Rows from block 5 of the image encoder of a small image captioner, named by matrix and row number. Rows with one number belong to one channel. Each number is 128 + 24 x the weight over its row's rms, rounded and kept within 0 to 255. All counts start at 0. Numbers have three digits each.
After each channel's rows are labels from the 100 images, of 14976, where the channel reaches its highest value: "responds to" is what is common among them. Only what is clearly more common there than usual is listed. The data: photos with spoken descriptions (Open Images, Localized Narratives).
# convs0: first 3x3 conv (encoder.blocks.5.convs.0.weight, 128x128x3x3, each kernel summed), inputs 64-95
# convs1: second 3x3 conv (encoder.blocks.5.convs.1.weight, 128x128x3x3, transposed, each kernel summed), outputs 64-95

convs0.86:178131136159115141155132116146161132142146132183135101137161149123107123156090141174138148121132
convs1.86:110120139173125124132077108141167132140121106139109149123153141109107135110153175135146138119119
responds to: text has "sky"; text has "buildings"; text has "road"

convs0.103:086140122123103122117144152103084096100137093143145116092106100097175134118129089097127102093128
convs1.103:155148166119146144131115148088072111113136147080171136139133110155159160120106074089137116157159
responds to: text has "trees"; text has "grass"; text has "ground"

convs0.77:097118114140121128145147101075105114141145135161109088145118126116121109119056099108127116108129
convs1.77:171129111116156133113107136158132155151108130131156124138121161125112121142162166140136134133155
responds to: text has "sitting"; text has "man"

convs0.4:096112094130123104135134117048079121130131116175118098125116132099110095136089092088134124103132
convs1.4:164095114105154104118129144156180145136110127153161127133129141124113124135155156137109139118147
responds to: text has "wearing"

convs0.5:086126115108128124125139082041082134131113120163110116131107129112127109133064114100139129127133
convs1.5:158106096106169106086135121157172127145072126133107137138115158129142086138163145145138157135152
responds to: text has "wall"; text has "holding"; text has "man"; text has "wearing"

convs0.47:095158130101123130107186119123121123109116092144137136085108131125196129111135127137146146127102
convs1.47:146154164123130148113129122080070115121130145100138105142137139139164152099122077085122141151132
responds to: text has "trees"; text has "sky"; text has "grass"; text has "plants"

convs0.81:147124152125116147122174094131164135120126098150092108099114128124174139121132123168043101117088
convs1.81:124140126140102136116110121133144111118118118087106149116149159110130101100144121161114138139072
responds to: text has "wearing"; text has "man"

convs0.101:085124128093103123102090130109122105113093106175121105115109082121126132140148153073130117121156
convs1.101:155119098123141115121131104137118104147130126131128141126119125125158116127147160111168135144179
responds to: text has "people"; text has "holding"

convs0.38:149134162139122162148140112182185131115142100136136132104154152164142156131143170189147127162108
convs1.38:154132110134169126127105136175163153148133128139158157135120159128118102113179150154170145141130
responds to: text has "dark"; text has "black"

convs0.45:128111110143132119148184083125166155151142142090103107150127141112179080124129105165104128124124
convs1.45:104132091132111117106094114134120114126109130085109137130109151127144092128134117148086122142094
responds to: text has "holding"; text has "two"; text has "sitting"; text has "wearing"

convs0.123:107129105117124123116112113037061110137114123185120097133109118125127108122076107092143120119141
convs1.123:167089091125158099115133133156152129149107129154145141137122141125126107136151161118140142126168
responds to: text has "holding"

convs0.91:095118116134121130138143095074107115137137131157102087140113125122121111122057109104118122115129
convs1.91:168128109121157137108112122161141144152107127130148138138109160127110118149172162138151134135159
responds to: text has "man"; text has "sitting"

convs0.64:108123133116135123115141081178080121125115131157134095131142136139106138116156121087186111159160
convs1.64:113100113094111102110142123087103101087108095179125115090108097098162111103126108107099117102118
responds to: text has "holding"

convs0.104:089148136107131132139134131171110093108126093135127121083105097130126150160160133121144113103166
convs1.104:141139136124122128132116128131089060135138151102139108146119084135170144118117062130105084122093
responds to: text has "holding"

convs0.40:067131113115119129133122094071112142108127088163115109093122128113097118143091129098140130124135
convs1.40:182121124101141112099138119137168148140097143141138118144121136106114122125162142123131158128168
responds to: text has "wall"; text has "holding"; text has "man"; text has "wearing"

convs0.44:082109112131116110145138120091134131107139090161111096097124124097096116143100091088112131086125
convs1.44:184120134115136119122122143149186142131126136133163123137133131116075140136150134146108139119141
responds to: text has "wall"; text has "man"; text has "wearing"

convs0.102:097115100120123112127125116059084115119125105178121094115112123107107106131086093093137126105142
convs1.102:172099108107148109114132135164169136140112127153157133133119134124109122135156151130116138126159
responds to: text has "wearing"

convs0.50:140121142102115147115154080099151127130116099149094091105092114130184116101130126166071100135118
convs1.50:146156120156098130103103125136133086124128114100114128118138159105155120085174114161120147136098
responds to: text has "sky"; text has "trees"

convs0.18:075113127119102122149163148176138089078156080103098102077105103121145138162142101130104120079137
convs1.18:163149155138120149143115143124102071125153152095159099145119095143141160142107060138099100134081
responds to: text has "holding"

convs0.105:089107108114118109128131124112133126093125077170120100088115105113087118138125094088120126091135
convs1.105:180101119122127100132112133149193113115142123159155135116129109105081126135143119139092134114140
responds to: text has "wearing"

convs0.30:114165138121137139128159141114123107116143115101103130108121127131179148117132120149091132134099
convs1.30:162160153158144146148121163080073121143161163123179138158142144133096155107115103116146133153158
responds to: text has "grass"

convs0.20:066110115124126123143135093068113135121134099161111112112117134107118114124079114091134128120136
convs1.20:166134136092151135096133124138148169139088138127146118137117154121104131134159146142136149133159
responds to: text has "man"; text has "wearing"; text has "woman"; text has "two"

convs0.54:072121131123125130132150082062082126130124119139099116131112131111144126114060110103123125116104
convs1.54:160132114115162117082123128162160137130082119097102125131120161128160096134162134151141158135152
responds to: text has "wall"; text has "sitting"; text has "man"; text has "woman"

convs0.95:097132110116136121130133094027070128139118131167115109139114132113128108131064110100142126125136
convs1.95:159097093114177096102130130151168127147084132141124136143125154129140090135156148140134150128157
responds to: text has "holding"; text has "wall"; text has "wearing"

convs0.65:095101119135107105137152129102125136100132084169109102088126120108088122146114098088113126089115
convs1.65:168106124110135100131104138138203121103139120148146140111122105100081120138138112148083132105123
responds to: text has "wall"; text has "wearing"

convs0.125:095114095112115113121128107078096128101119086197121097102116123106089105144102099093145126107141
convs1.125:167102105101137105110135129149169131134103124170149142123119130123114123137157150121114150126161
responds to: text has "standing"

convs0.72:100112135108114105128119140149129091100110080134118128088099098077163141112116123111092105100120
convs1.72:134179140139155162110105135130080132161136153106127154146130103127184140137150161158146094127157
responds to: text has "standing"

convs0.35:143123141109124145122145078097150122127124095144092089102091110139182114107127125168078098136130
convs1.35:149153117167106127114095126142132087129142118106122127124139158108154124079173112154125150138108
responds to: text has "sky"

convs0.71:087115115124120125135150089063098121133131124154086098133111125119119108120070109087111126117118
convs1.71:159126114113162142100123109166155146147097120123129148132106159132110113155175159143157137143152
responds to: text has "man"; text has "wearing"; text has "woman"

convs0.17:149097109162097121159180095138156142122169131131080086145118117112126088146090111138078121101104
convs1.17:110134111140137126122090112154121126130127120082141133127126139107102129149136125131105106114063
responds to: text has "wearing"

convs0.0:101128106129128119135121115053080110132130127176121089131120120113113107132073096094136118106135
convs1.0:181098105122163105126126151161171133145118133150164128141134142128124119131154157133129140124159
responds to: text has "holding"; text has "wearing"

convs0.28:084151142114116142154212101165145109100159083120093103079117144120144139145145117121114147123147
convs1.28:147158162113121158113129139076086057126131141127148097134114109137152159144130064121116117147105
responds to: text has "sitting"

convs0.79:084111116117116123130148078081114124128123115151064102125108122116128111119095110086095135114103
convs1.79:156129119124145148102131095173162143146102114122111160128107157129100116152175155146145140142135
responds to: text has "woman"; text has "wearing"; text has "man"; text has "two"

convs0.100:096090106135108100146164121116157143122138098163111100113126138085109098136103101101095136080105
convs1.100:165125130117120134111129133153181170134108130130136124132132152107076127142150158159087141121104
responds to: text has "wearing"

convs0.15:089131109120128129133126102040080119131128123166109105128116120125111110130067108080138122124139
convs1.15:180108113105169116111128134156147131150108135136161136143112143127116125134167156119149138132176
responds to: text has "wall"; text has "holding"; text has "man"; text has "wearing"

convs0.25:061103117133119109157150118125153144109145090139087119100135138108119124125102104085073150103107
convs1.25:180141144119110151111117122138180159138121133125137118136127139133066145159136137143112137140123
responds to: text has "holding"; text has "wearing"

convs0.34:087105111128112117142143109072111142123135092176119102107118137097110109144092101089134130103143
convs1.34:151122118093136124099128124139159169137098131142154117131119151098081118139152154146107144115147
responds to: text has "wearing"; text has "man"

convs0.39:136121152122106143142156098151168123145115131163102098147152164129184144107135131169104138136105
convs1.39:141131101120131127080128097145165111120089106140125120117099127105146090120188148129146128129112
responds to: text has "trees"; text has "sky"; text has "people"

convs0.13:056124121126128125142158098080113132132133112121082123119125134125139121100068110083083140122101
convs1.13:165149146109131158099124101129171170134104131101108126134120146155110136156146145154126144171126
responds to: text has "woman"

convs0.116:168123143134120142141164113149176120139128130170113096148147144132175131131122139171102131138123
convs1.116:130121116126112123097106097151167104116091109128102100118118128104141112121163155129121126124096
responds to: text has "sky"; text has "people"

convs0.110:101133115114133126125136095024065129137117129172117116138111135114131114129064112102142130123139
convs1.110:153097087114170091101136129153166122150084136145113139146121152128142079133153153137142155138166
responds to: text has "wall"; text has "holding"; text has "wearing"; text has "man"

convs0.22:093119112127122125133139094053090115136130128165112089136111126118119108120061108092132121117138
convs1.22:166119103109162127101122123157139142150097124138149130137107157127119111145165159137144138134170
responds to: text has "man"

convs0.33:048136128118122132132144098065088144121127113136088128111125133127145131111089125081116139133095
convs1.33:186147146109142145090136101113160153128106132099116123138122142150137132149151134126138154169145
responds to: text has "man"; text has "two"; text has "woman"

convs0.31:075123130111119132133150090069097130136119128109050108136116128126158125109136105084085142128072
convs1.31:144143128128151145105127097133150130128122105129107154126112148138100118173172132145138131155126
responds to: text has "person"; text has "wearing"; text has "woman"

convs0.115:084112125132115111139150139090102126107125101146116109104125114105107118146101081092116113096119
convs1.115:162099113111156089132107146150190124110138139131144140130127110103115101125143125151082126120123
responds to: text has "wall"; text has "wearing"; text has "holding"

convs0.108:083130139086151138103148105096079145111100095172146135099105116127159116125088131090160127137160
convs1.108:139124104125085107116147100107094074119129118104101118119112096118164113095122107090104117127090
responds to: text has "wall"; text has "holding"; text has "sitting"; text has "two"

convs0.122:117130122085121124105137107045090138109089095160123115098121132092141106132095108104128131100123
convs1.122:127099095129165082101108136166185121124087122152114122132128143105148080122150138159111155114142
responds to: text has "man"

convs0.73:089120130122130120133190093139146158129109106113089143103145148121190109101146129152101145120051
convs1.73:118132139134095127102118112109133147102114126065070114123141148148163112126149108143076143152073
responds to: text has "wearing"; text has "man"; text has "woman"

convs0.11:098146138123126128134164123128107103117113108121140113103122130095185128111102132133128096115123
convs1.11:133160128145137126098061153136083129148119154113135113149122115131183133134164130173097105125134
responds to: text has "wall"; text has "table"

convs0.82:101135134128102139143152144167122098096148091148127110084122107131029151160126115121108118096145
convs1.82:162152146126113145128096126139112058132141143100148118138115073153163161130119072116115092135106
responds to: text has "standing"; text has "wall"; text has "holding"; text has "wearing"

convs0.127:117122116137132112146165108046086128141134130164127102140117137102151104118062091111127122107125
convs1.127:139109100105160101091109138157157149132080128122133111134131156119131101134151153164100134127118
responds to: text has "wearing"

convs0.68:157114142134114135144165120150170115123133110174125115124144150125168129130116138174115123132119
convs1.68:141125115137129126105117098153168119121106114128116118127144138110148104120182160138135133129097
responds to: text has "people"

convs0.119:085137120118150124154200070113121149132133122129069104122115144122147098129139110118118125154119
convs1.119:130102096092138112103131125109096104119101120116107128122106138103164060143123118148094112149075
responds to: text has "holding"; text has "two"; text has "wearing"

convs0.109:111135152123131131134150093161082124127122119168120103113140143131095158100180121084167112153160
convs1.109:107098112084122097109137128085110101091103096182119123091109097095158104118125104116095113103114
responds to: text has "holding"; text has "wearing"

convs0.43:064098128156110122165176084142158154152144117093093121129156166119149125108151110121084154114059
convs1.43:105131136119105146101134094115141158128105125110091158125129136165126117144139146137101126168105
responds to: text has "wearing"; text has "woman"