From a checkpoint of a small image captioner.
Training: adamw at rate 0.0019, batches of 64.
Rows from block 3 of the image encoder of a small image captioner, named by matrix and row number. Rows with one number belong to one channel. Each number is 50 + 15 x the weight over its row's rms, rounded and kept within 0 to 99. All counts start at 0.
Before each channel's rows are labels from the 100 images, of 14976, where the channel reaches its highest value: "strongest on" is what is common among them. Only what is clearly more common there than usual is listed. The data: photos with spoken descriptions (Open Images, Localized Narratives).
# convs0: first 3x3 conv (encoder.blocks.3.convs.0.weight, 128x128x3x3, each kernel summed), inputs 64-127
# convs1: second 3x3 conv (encoder.blocks.3.convs.1.weight, 128x128x3x3, transposed, each kernel summed), outputs 64-127

strongest on: text has "sitting"
convs0.56:62 50 41 42 38 39 42 17 22 34 32 44 65 26 57 53 00 32 62 39 45 50 58 46 45 69 50 49 41 46 43 12 19 38 46 57 46 28 69 38 49 60 72 49 33 55 55 67 52 37 56 56 53 55 50 58 48 57 46 44 58 40 57 42
convs1.56:58 17 37 57 58 39 52 48 46 73 70 70 72 56 53 47 54 65 59 60 71 52 62 38 52 61 81 21 47 67 67 47 45 73 47 47 59 65 68 53 49 80 62 59 40 43 45 71 31 68 40 49 50 56 48 58 23 49 67 38 55 36 62 83

strongest on: text has "sitting"
convs0.76:38 54 54 25 31 50 39 20 34 55 50 52 57 15 56 44 13 47 53 35 45 55 61 55 55 76 44 54 55 38 49 26 23 11 44 51 51 29 64 36 50 59 62 57 38 50 48 81 62 40 66 51 44 53 57 47 51 56 65 57 55 46 49 42
convs1.76:56 33 40 57 48 46 43 58 47 79 58 60 71 53 57 35 67 64 61 54 65 64 65 40 51 78 79 34 56 66 72 45 49 78 51 48 62 69 72 66 52 78 59 53 31 38 42 73 45 65 52 58 43 58 53 61 35 52 65 45 51 42 81 84

strongest on: text has "sky"; text has "trees"; text has "buildings"
convs0.111:49 45 52 30 52 49 29 74 52 67 34 40 47 35 56 50 91 45 57 31 33 43 45 55 48 62 35 74 65 37 39 71 56 55 62 76 56 42 69 52 58 56 60 50 36 67 64 37 53 50 52 63 34 50 63 41 45 51 37 75 39 48 56 48
convs1.111:37 48 45 49 46 60 57 50 30 46 72 44 49 56 52 35 47 43 52 56 57 52 57 47 30 22 33 57 37 20 49 36 55 67 33 34 28 36 30 38 96 46 24 30 50 59 50 41 66 51 35 42 26 46 66 57 55 50 36 36 32 60 17 25

strongest on: text has "dark"
convs0.0:32 53 70 30 56 79 33 49 57 85 76 63 37 36 43 56 66 77 42 49 39 63 56 75 71 53 58 68 49 51 57 51 69 33 61 80 61 56 67 49 65 40 68 81 82 71 67 57 71 68 51 65 41 44 56 36 59 41 50 71 47 78 57 63
convs1.0:31 57 72 37 62 68 41 54 42 73 91 63 38 48 36 14 46 48 33 74 70 76 32 63 41 34 61 86 47 55 59 61 50 47 26 32 10 40 41 47 67 31 32 33 41 43 62 48 76 68 49 55 50 31 54 42 67 32 66 34 56 63 20 53

strongest on: text has "wall"; text has "holding"; text has "man"
convs0.74:26 42 42 24 63 40 30 53 28 50 27 43 35 23 33 44 44 63 35 48 49 50 94 37 53 39 47 22 64 58 56 46 52 37 31 28 45 50 40 56 57 29 45 56 35 39 36 43 57 34 78 45 45 39 72 41 41 36 36 28 33 43 45 30
convs1.74:50 52 35 20 30 40 26 63 42 54 49 50 40 15 19 45 50 61 16 18 42 57 73 31 37 75 71 49 45 58 73 44 34 74 46 37 45 40 58 54 63 45 51 43 23 28 38 58 39 41 53 38 50 32 59 51 53 30 54 46 44 40 86 41

strongest on: text has "holding"; text has "wearing"
convs0.115:64 31 15 41 44 29 40 65 07 16 36 38 53 37 41 66 26 36 47 26 48 38 32 18 51 41 47 26 48 52 45 44 52 72 47 35 52 53 39 51 69 56 40 49 51 28 28 48 51 36 68 34 63 40 88 57 29 41 25 36 57 31 51 21
convs1.115:67 23 20 75 64 44 71 57 40 50 51 58 62 64 27 68 42 63 40 60 68 55 23 27 54 51 63 32 47 65 68 55 64 63 38 27 38 56 51 56 76 57 48 47 37 29 29 40 52 62 49 33 55 26 71 50 32 21 50 22 48 44 42 46

strongest on: text has "wall"; text has "holding"; text has "table"; text has "wearing"
convs0.108:29 38 49 29 62 44 48 69 36 46 55 54 41 29 32 77 17 52 36 39 55 53 81 39 50 67 50 29 39 59 51 36 58 41 32 50 42 53 46 63 46 45 47 45 19 46 45 73 50 49 99 51 41 40 95 42 42 40 49 53 47 46 52 47
convs1.108:63 56 38 41 46 42 12 47 41 50 26 15 62 40 49 45 47 79 54 27 43 56 64 35 44 64 57 70 53 25 59 50 33 67 50 44 46 55 74 67 60 57 62 54 21 52 49 51 44 29 51 45 29 42 50 62 51 42 66 54 39 35 65 72

strongest on: text has "person"; text has "wearing"
convs0.39:37 61 59 57 14 60 60 45 99 66 40 52 35 61 54 66 26 43 42 54 42 55 30 68 42 84 47 39 46 37 51 16 55 18 60 40 75 57 46 55 68 45 32 42 41 43 41 62 43 58 79 74 37 47 60 36 58 53 68 51 45 57 57 75
convs1.39:40 32 49 27 36 37 28 45 60 62 54 32 25 32 25 59 60 61 18 18 23 53 52 51 42 77 35 46 57 38 42 63 48 35 43 49 48 65 50 79 38 35 58 49 43 42 43 70 39 43 67 69 66 28 58 23 35 26 38 42 47 35 75 62

strongest on: text has "wearing"
convs0.23:48 34 27 29 52 33 52 79 19 33 46 31 44 44 37 52 27 23 39 21 53 37 72 38 45 71 38 36 35 49 42 44 55 67 47 36 56 52 49 51 58 60 45 45 45 43 46 71 38 42 92 34 54 39 91 52 31 43 60 40 50 35 47 68
convs1.23:65 26 41 54 66 48 59 49 62 44 30 44 58 63 49 55 35 93 49 49 51 41 18 41 42 68 47 56 11 50 55 47 60 58 58 60 54 75 51 51 49 65 55 37 35 39 22 49 32 51 66 66 68 38 82 51 38 32 37 41 38 55 57 32

strongest on: text has "wall"; text has "holding"; text has "sitting"; text has "woman"
convs0.45:31 51 59 13 28 58 28 57 12 35 46 59 39 04 36 58 03 43 39 50 55 53 53 59 44 51 50 30 28 58 48 22 65 19 41 57 53 38 58 55 52 35 66 39 31 55 54 45 58 57 81 49 30 44 74 30 52 44 54 54 37 62 54 38
convs1.45:49 45 53 38 63 55 38 56 31 54 43 61 52 48 41 42 49 77 47 63 66 20 65 50 28 63 62 31 59 67 55 59 64 57 64 53 64 43 85 68 51 49 77 37 19 52 56 55 13 70 50 60 15 46 55 52 43 48 81 57 53 55 71 83

strongest on: text has "man"; text has "dark"
convs0.89:34 36 44 39 45 51 34 44 45 51 32 38 27 33 18 25 44 78 31 30 36 50 69 48 66 28 49 39 57 51 56 29 59 21 45 36 49 45 40 39 63 16 37 68 51 44 38 43 68 40 35 46 58 29 53 29 40 22 27 48 51 50 23 33
convs1.89:52 54 63 32 50 58 46 57 61 72 69 53 47 36 13 19 67 62 14 42 37 60 66 56 42 53 73 56 60 65 61 48 41 69 57 45 53 34 51 49 60 54 33 42 36 34 51 58 55 59 61 58 64 28 56 52 62 27 54 42 67 55 62 49

strongest on: text has "grass"
convs0.123:33 60 70 44 29 60 47 30 84 65 45 47 26 49 49 57 48 58 40 52 34 40 36 71 38 62 37 51 53 29 36 24 52 02 64 45 73 49 45 43 56 25 28 41 52 48 45 58 31 49 40 73 32 44 36 24 58 50 65 56 40 57 58 60
convs1.123:37 32 55 18 37 43 32 52 60 69 74 47 27 31 29 47 59 66 19 27 31 62 46 55 49 77 38 59 57 56 53 61 52 47 56 55 63 76 45 68 41 40 46 50 43 42 42 70 46 56 68 72 82 31 57 24 38 30 35 48 57 41 78 65

strongest on: text has "wearing"
convs0.119:46 38 42 32 54 49 43 74 24 44 44 47 29 41 18 47 55 58 24 28 52 45 45 41 65 32 48 34 59 63 49 55 63 51 45 10 53 48 25 40 60 33 25 64 48 26 25 39 60 45 65 44 63 30 71 38 40 25 23 40 57 51 30 28
convs1.119:51 38 47 63 31 50 58 55 27 57 75 51 34 50 06 19 34 50 08 42 43 61 38 35 48 49 62 62 21 54 71 35 44 65 44 38 35 35 60 42 67 44 36 34 25 36 47 53 60 61 55 25 55 05 72 44 50 06 63 38 44 49 49 51

strongest on: text has "road"
convs0.12:48 47 36 49 24 44 40 07 46 37 37 32 42 46 53 67 48 31 52 29 23 54 00 46 63 62 40 40 63 33 43 61 27 35 58 54 53 32 62 31 65 38 68 68 66 64 62 53 68 44 68 41 56 47 51 41 46 45 58 46 56 43 73 54
convs1.12:59 36 24 69 62 27 65 39 50 47 56 47 59 84 40 66 77 44 50 45 58 26 28 50 55 49 41 16 55 49 32 69 27 70 80 51 52 43 48 25 44 73 67 61 45 59 58 53 24 29 43 40 54 48 57 52 35 40 70 18 52 28 52 81

strongest on: text has "wearing"
convs0.102:46 31 42 24 51 48 34 57 11 34 52 55 18 24 06 59 45 64 16 35 52 44 46 43 65 29 51 32 59 65 46 52 61 43 32 34 45 44 40 48 56 17 50 63 48 45 42 39 56 51 65 49 61 22 72 27 36 16 29 44 54 51 44 30
convs1.102:57 58 42 74 22 55 64 49 34 53 65 48 52 66 17 35 30 60 23 54 49 60 29 42 44 60 65 50 33 63 76 42 40 65 54 24 48 32 66 58 79 44 60 31 27 47 56 53 59 54 51 27 43 32 64 61 63 29 79 28 44 54 53 70

strongest on: text has "wearing"; text has "two"
convs0.87:52 50 52 60 51 68 53 54 52 49 63 78 39 52 38 67 54 69 34 63 58 54 25 53 72 32 65 49 56 63 54 50 53 36 30 59 35 64 79 48 44 22 74 72 74 62 57 42 58 69 72 74 55 36 62 40 55 35 47 48 52 66 82 38
convs1.87:49 77 53 42 61 52 34 09 52 56 69 47 55 51 56 44 75 60 59 60 43 40 32 55 49 44 59 58 65 45 56 72 44 75 49 64 25 22 42 24 73 52 64 52 66 71 89 42 59 43 40 56 26 66 27 69 69 65 76 29 47 53 34 46

strongest on: text has "grass"
convs0.41:31 45 59 08 35 41 35 28 28 66 60 46 45 04 44 46 26 47 46 41 52 41 51 58 33 84 28 49 39 50 35 34 36 15 45 51 50 30 48 41 36 52 53 36 38 51 49 79 44 33 64 63 32 45 55 39 43 48 68 56 54 43 44 42
convs1.41:53 41 56 54 63 54 39 56 45 80 72 74 63 51 55 41 63 64 59 55 65 56 65 53 58 66 75 57 64 66 81 61 52 71 56 56 69 59 76 67 42 66 60 60 25 47 47 72 40 76 49 49 37 58 45 52 40 60 74 58 51 49 78 92

strongest on: text has "grass"; text has "ground"
convs0.9:31 45 61 51 39 63 57 54 58 48 53 53 26 61 21 39 62 58 25 46 51 43 53 64 52 23 49 40 42 62 44 49 63 26 58 34 69 38 22 38 47 25 42 54 59 47 45 21 43 59 58 41 50 38 47 27 51 29 30 52 49 67 29 51
convs1.9:40 59 74 47 48 62 52 30 71 73 72 50 27 75 35 20 70 65 14 53 30 41 29 63 38 40 44 88 48 51 47 67 49 24 59 67 49 41 44 49 35 32 47 36 61 57 62 54 52 66 39 47 74 36 47 48 68 42 57 49 57 58 33 46

strongest on: text has "grass"; text has "person"; text has "ground"
convs0.117:41 47 56 16 22 49 40 31 22 56 57 52 55 08 52 45 00 46 50 42 51 51 57 58 42 86 40 44 24 46 44 08 42 16 47 56 55 32 50 44 55 66 58 41 48 52 53 80 51 42 74 60 30 48 62 41 46 52 64 53 39 50 43 38
convs1.117:55 41 47 52 51 46 40 58 44 66 46 65 74 44 58 44 58 68 62 58 74 46 60 44 45 73 77 36 50 72 67 55 52 66 59 59 75 68 76 75 34 76 63 49 20 45 49 63 26 68 51 56 31 63 54 68 39 59 61 55 44 45 79 78

strongest on: text has "standing"; text has "holding"; text has "wearing"; text has "man"
convs0.52:50 60 59 68 58 53 48 41 76 62 36 53 44 62 59 57 84 69 52 63 47 44 55 50 65 45 47 49 99 44 47 68 69 51 53 38 65 43 44 72 69 36 50 64 20 46 49 41 58 49 80 43 53 53 59 49 58 60 64 45 30 54 66 56
convs1.52:43 37 37 18 48 38 22 41 60 53 42 39 27 24 26 67 75 63 24 13 15 52 67 40 44 67 44 46 68 36 56 68 36 49 41 36 39 50 41 76 38 33 60 59 46 41 44 52 30 31 56 66 68 28 47 30 37 27 40 40 57 37 74 43

strongest on: text has "wall"; text has "sitting"; text has "holding"; text has "woman"
convs0.32:37 48 54 21 22 59 28 51 12 27 48 62 39 12 34 58 00 47 39 48 49 55 39 55 52 40 58 34 26 53 50 21 60 16 39 53 46 34 57 51 55 34 65 48 43 54 53 41 63 60 74 47 35 40 71 29 50 39 51 46 39 60 55 39
convs1.32:53 42 50 49 44 52 52 60 37 53 45 60 56 54 40 44 48 59 46 67 74 19 59 50 25 63 56 14 53 76 38 51 60 63 65 50 67 42 80 60 44 57 75 30 19 46 54 50 11 70 54 58 22 49 64 55 42 45 76 52 53 56 69 80

strongest on: text has "dark"
convs0.86:32 39 57 33 50 59 34 49 36 46 54 57 19 27 12 39 52 71 17 45 42 50 67 60 66 39 54 41 53 57 54 33 64 18 32 30 37 56 35 53 58 06 40 70 54 45 44 47 65 52 45 59 51 24 42 20 44 17 35 46 50 60 23 40
convs1.86:31 57 63 27 46 55 32 57 56 67 84 67 44 28 17 12 49 58 13 69 54 58 55 50 33 38 70 77 48 65 54 33 33 52 56 52 49 38 64 46 41 29 34 28 27 37 53 58 52 62 54 51 57 18 60 45 64 26 60 51 58 52 41 57

strongest on: text has "two"
convs0.96:35 37 34 26 59 41 37 69 18 46 42 50 35 30 23 45 53 61 24 32 55 43 62 31 66 45 48 31 64 63 50 50 56 46 30 13 46 50 32 45 60 35 32 65 47 24 22 43 58 41 71 49 55 32 72 42 37 29 32 29 49 44 41 31
convs1.96:47 42 33 60 30 45 53 64 26 46 66 58 33 48 08 34 28 52 11 38 47 63 49 25 52 61 64 54 21 57 78 29 40 69 46 33 42 43 58 43 67 45 41 38 26 27 36 57 52 54 59 27 46 17 74 46 50 15 63 38 35 43 68 47

strongest on: text has "sky"
convs0.97:42 69 73 60 43 78 55 49 79 81 53 65 57 62 65 61 59 57 63 58 56 61 50 79 63 54 52 59 53 58 49 64 59 23 62 65 55 44 59 34 47 45 51 64 56 51 52 42 53 79 80 63 36 65 90 51 73 59 53 53 56 73 82 63
convs1.97:51 73 40 51 49 53 39 25 68 53 56 30 49 59 58 51 60 67 56 46 24 67 25 49 37 52 44 55 38 04 67 50 43 77 55 51 34 29 29 22 89 61 38 38 70 64 62 58 65 30 46 68 33 59 47 67 69 60 38 18 34 51 45 35

strongest on: text has "wall"; text has "sitting"; text has "holding"; text has "table"
convs0.100:39 49 51 22 29 51 30 47 16 29 40 58 40 11 38 62 00 51 39 47 48 48 34 51 43 53 49 33 28 56 46 24 55 18 36 52 44 25 61 53 43 32 68 40 34 53 52 48 57 51 82 54 39 42 79 32 48 43 59 42 43 53 63 43
convs1.100:56 42 47 52 52 55 56 54 36 59 51 64 55 57 42 46 50 69 47 65 73 30 61 52 33 66 60 11 56 77 54 57 63 71 54 41 59 45 75 61 58 59 75 36 23 44 49 56 21 71 54 59 28 50 59 56 41 46 77 45 60 59 73 85

strongest on: text has "wearing"
convs0.17:62 31 30 31 49 38 37 65 16 35 35 37 41 37 30 54 55 51 39 20 47 39 37 32 55 29 40 27 66 51 44 61 51 69 54 30 58 40 31 41 71 54 32 54 36 32 31 32 52 36 65 26 63 33 77 46 32 31 23 28 55 41 44 27
convs1.17:49 23 29 70 45 41 62 60 30 55 67 49 35 57 10 47 42 56 18 37 46 66 35 28 52 61 68 56 26 53 81 42 48 74 41 39 36 51 57 52 79 42 48 44 29 39 42 50 56 52 58 30 51 09 70 38 37 08 59 40 40 40 56 47

strongest on: text has "holding"
convs0.55:26 35 50 35 53 43 43 41 30 41 42 57 25 29 23 52 34 66 28 55 48 41 53 44 59 42 50 35 57 56 43 49 50 26 11 40 32 33 39 44 48 07 48 59 30 51 44 37 54 38 69 32 38 28 67 26 37 27 45 36 29 44 45 41
convs1.55:44 64 48 39 21 50 38 57 48 57 60 61 49 34 28 47 55 62 29 51 49 50 55 47 28 72 72 58 55 66 66 51 32 53 38 26 45 29 71 61 58 29 71 20 34 49 59 54 47 45 68 48 45 42 60 54 65 40 83 43 47 52 93 84

strongest on: text has "grass"
convs0.19:55 63 60 77 41 65 63 56 89 49 25 50 49 80 58 38 67 51 53 51 50 62 14 66 59 55 50 43 69 57 57 81 43 34 61 54 50 40 55 25 53 52 59 60 49 55 52 40 69 66 75 59 60 54 59 46 62 52 41 34 66 59 63 57
convs1.19:45 57 39 44 47 36 35 29 54 45 28 08 43 56 48 53 70 37 51 33 22 42 52 52 37 37 16 39 49 15 45 57 29 64 55 62 41 32 46 27 71 51 61 45 44 79 73 40 45 19 43 27 39 49 49 56 51 53 48 33 41 35 51 48

strongest on: text has "sitting"
convs0.25:37 50 55 07 25 46 24 38 10 42 46 49 44 00 43 53 09 37 46 45 49 45 48 56 33 68 33 44 32 52 36 32 47 23 46 55 53 26 59 48 39 43 68 34 26 52 52 64 50 43 67 56 34 46 68 39 48 48 58 58 46 49 58 39
convs1.25:54 37 53 51 70 56 41 58 37 77 61 68 57 50 45 43 58 75 52 56 65 49 67 54 54 70 72 36 70 66 77 63 55 72 56 50 62 62 79 47 57 62 64 57 20 43 48 73 35 76 45 60 33 51 50 49 38 51 77 52 59 53 73 85

strongest on: text has "standing"; text has "wearing"; text has "sitting"
convs0.47:28 29 44 19 45 45 48 65 21 57 30 36 29 38 29 51 43 41 32 26 45 36 53 43 60 38 37 16 48 50 37 61 64 36 44 43 44 40 44 44 52 34 50 57 29 58 52 37 49 37 69 43 45 28 76 26 34 28 43 37 38 45 48 57
convs1.47:50 40 53 26 40 52 32 52 16 69 63 36 28 32 21 27 32 61 17 33 32 53 37 43 32 72 59 54 31 43 70 55 48 55 32 26 41 44 65 50 72 29 60 27 22 55 62 60 61 52 60 35 35 23 65 47 49 28 73 44 39 48 62 71

strongest on: text has "person"
convs0.54:55 33 25 39 39 33 39 22 13 20 47 48 37 32 26 66 27 47 29 36 45 40 23 27 52 45 53 23 45 55 42 34 47 40 19 29 29 44 53 57 57 28 60 53 65 45 48 52 53 39 48 56 62 30 56 40 34 29 48 25 59 36 49 29
convs1.54:62 31 23 75 72 34 71 54 55 57 63 67 71 67 41 64 55 64 49 61 68 44 42 27 65 55 67 09 55 72 67 66 37 69 46 30 56 52 61 44 62 71 54 55 52 37 41 49 39 60 41 45 47 51 50 53 28 43 65 24 57 35 53 78

strongest on: text has "woman"
convs0.7:30 46 67 13 35 55 45 61 28 59 56 58 42 14 40 56 05 52 38 51 62 49 69 65 43 73 48 39 14 65 46 15 63 22 38 55 56 40 44 57 55 59 50 39 43 62 59 63 44 48 92 59 28 41 83 32 47 46 58 58 27 59 47 49
convs1.7:50 50 59 33 38 49 31 60 33 56 50 64 59 29 45 47 39 77 46 63 68 32 44 52 30 67 73 53 32 71 51 49 54 46 54 54 68 63 70 81 48 47 69 27 16 48 50 55 29 65 61 53 23 49 57 60 54 53 56 58 36 54 75 67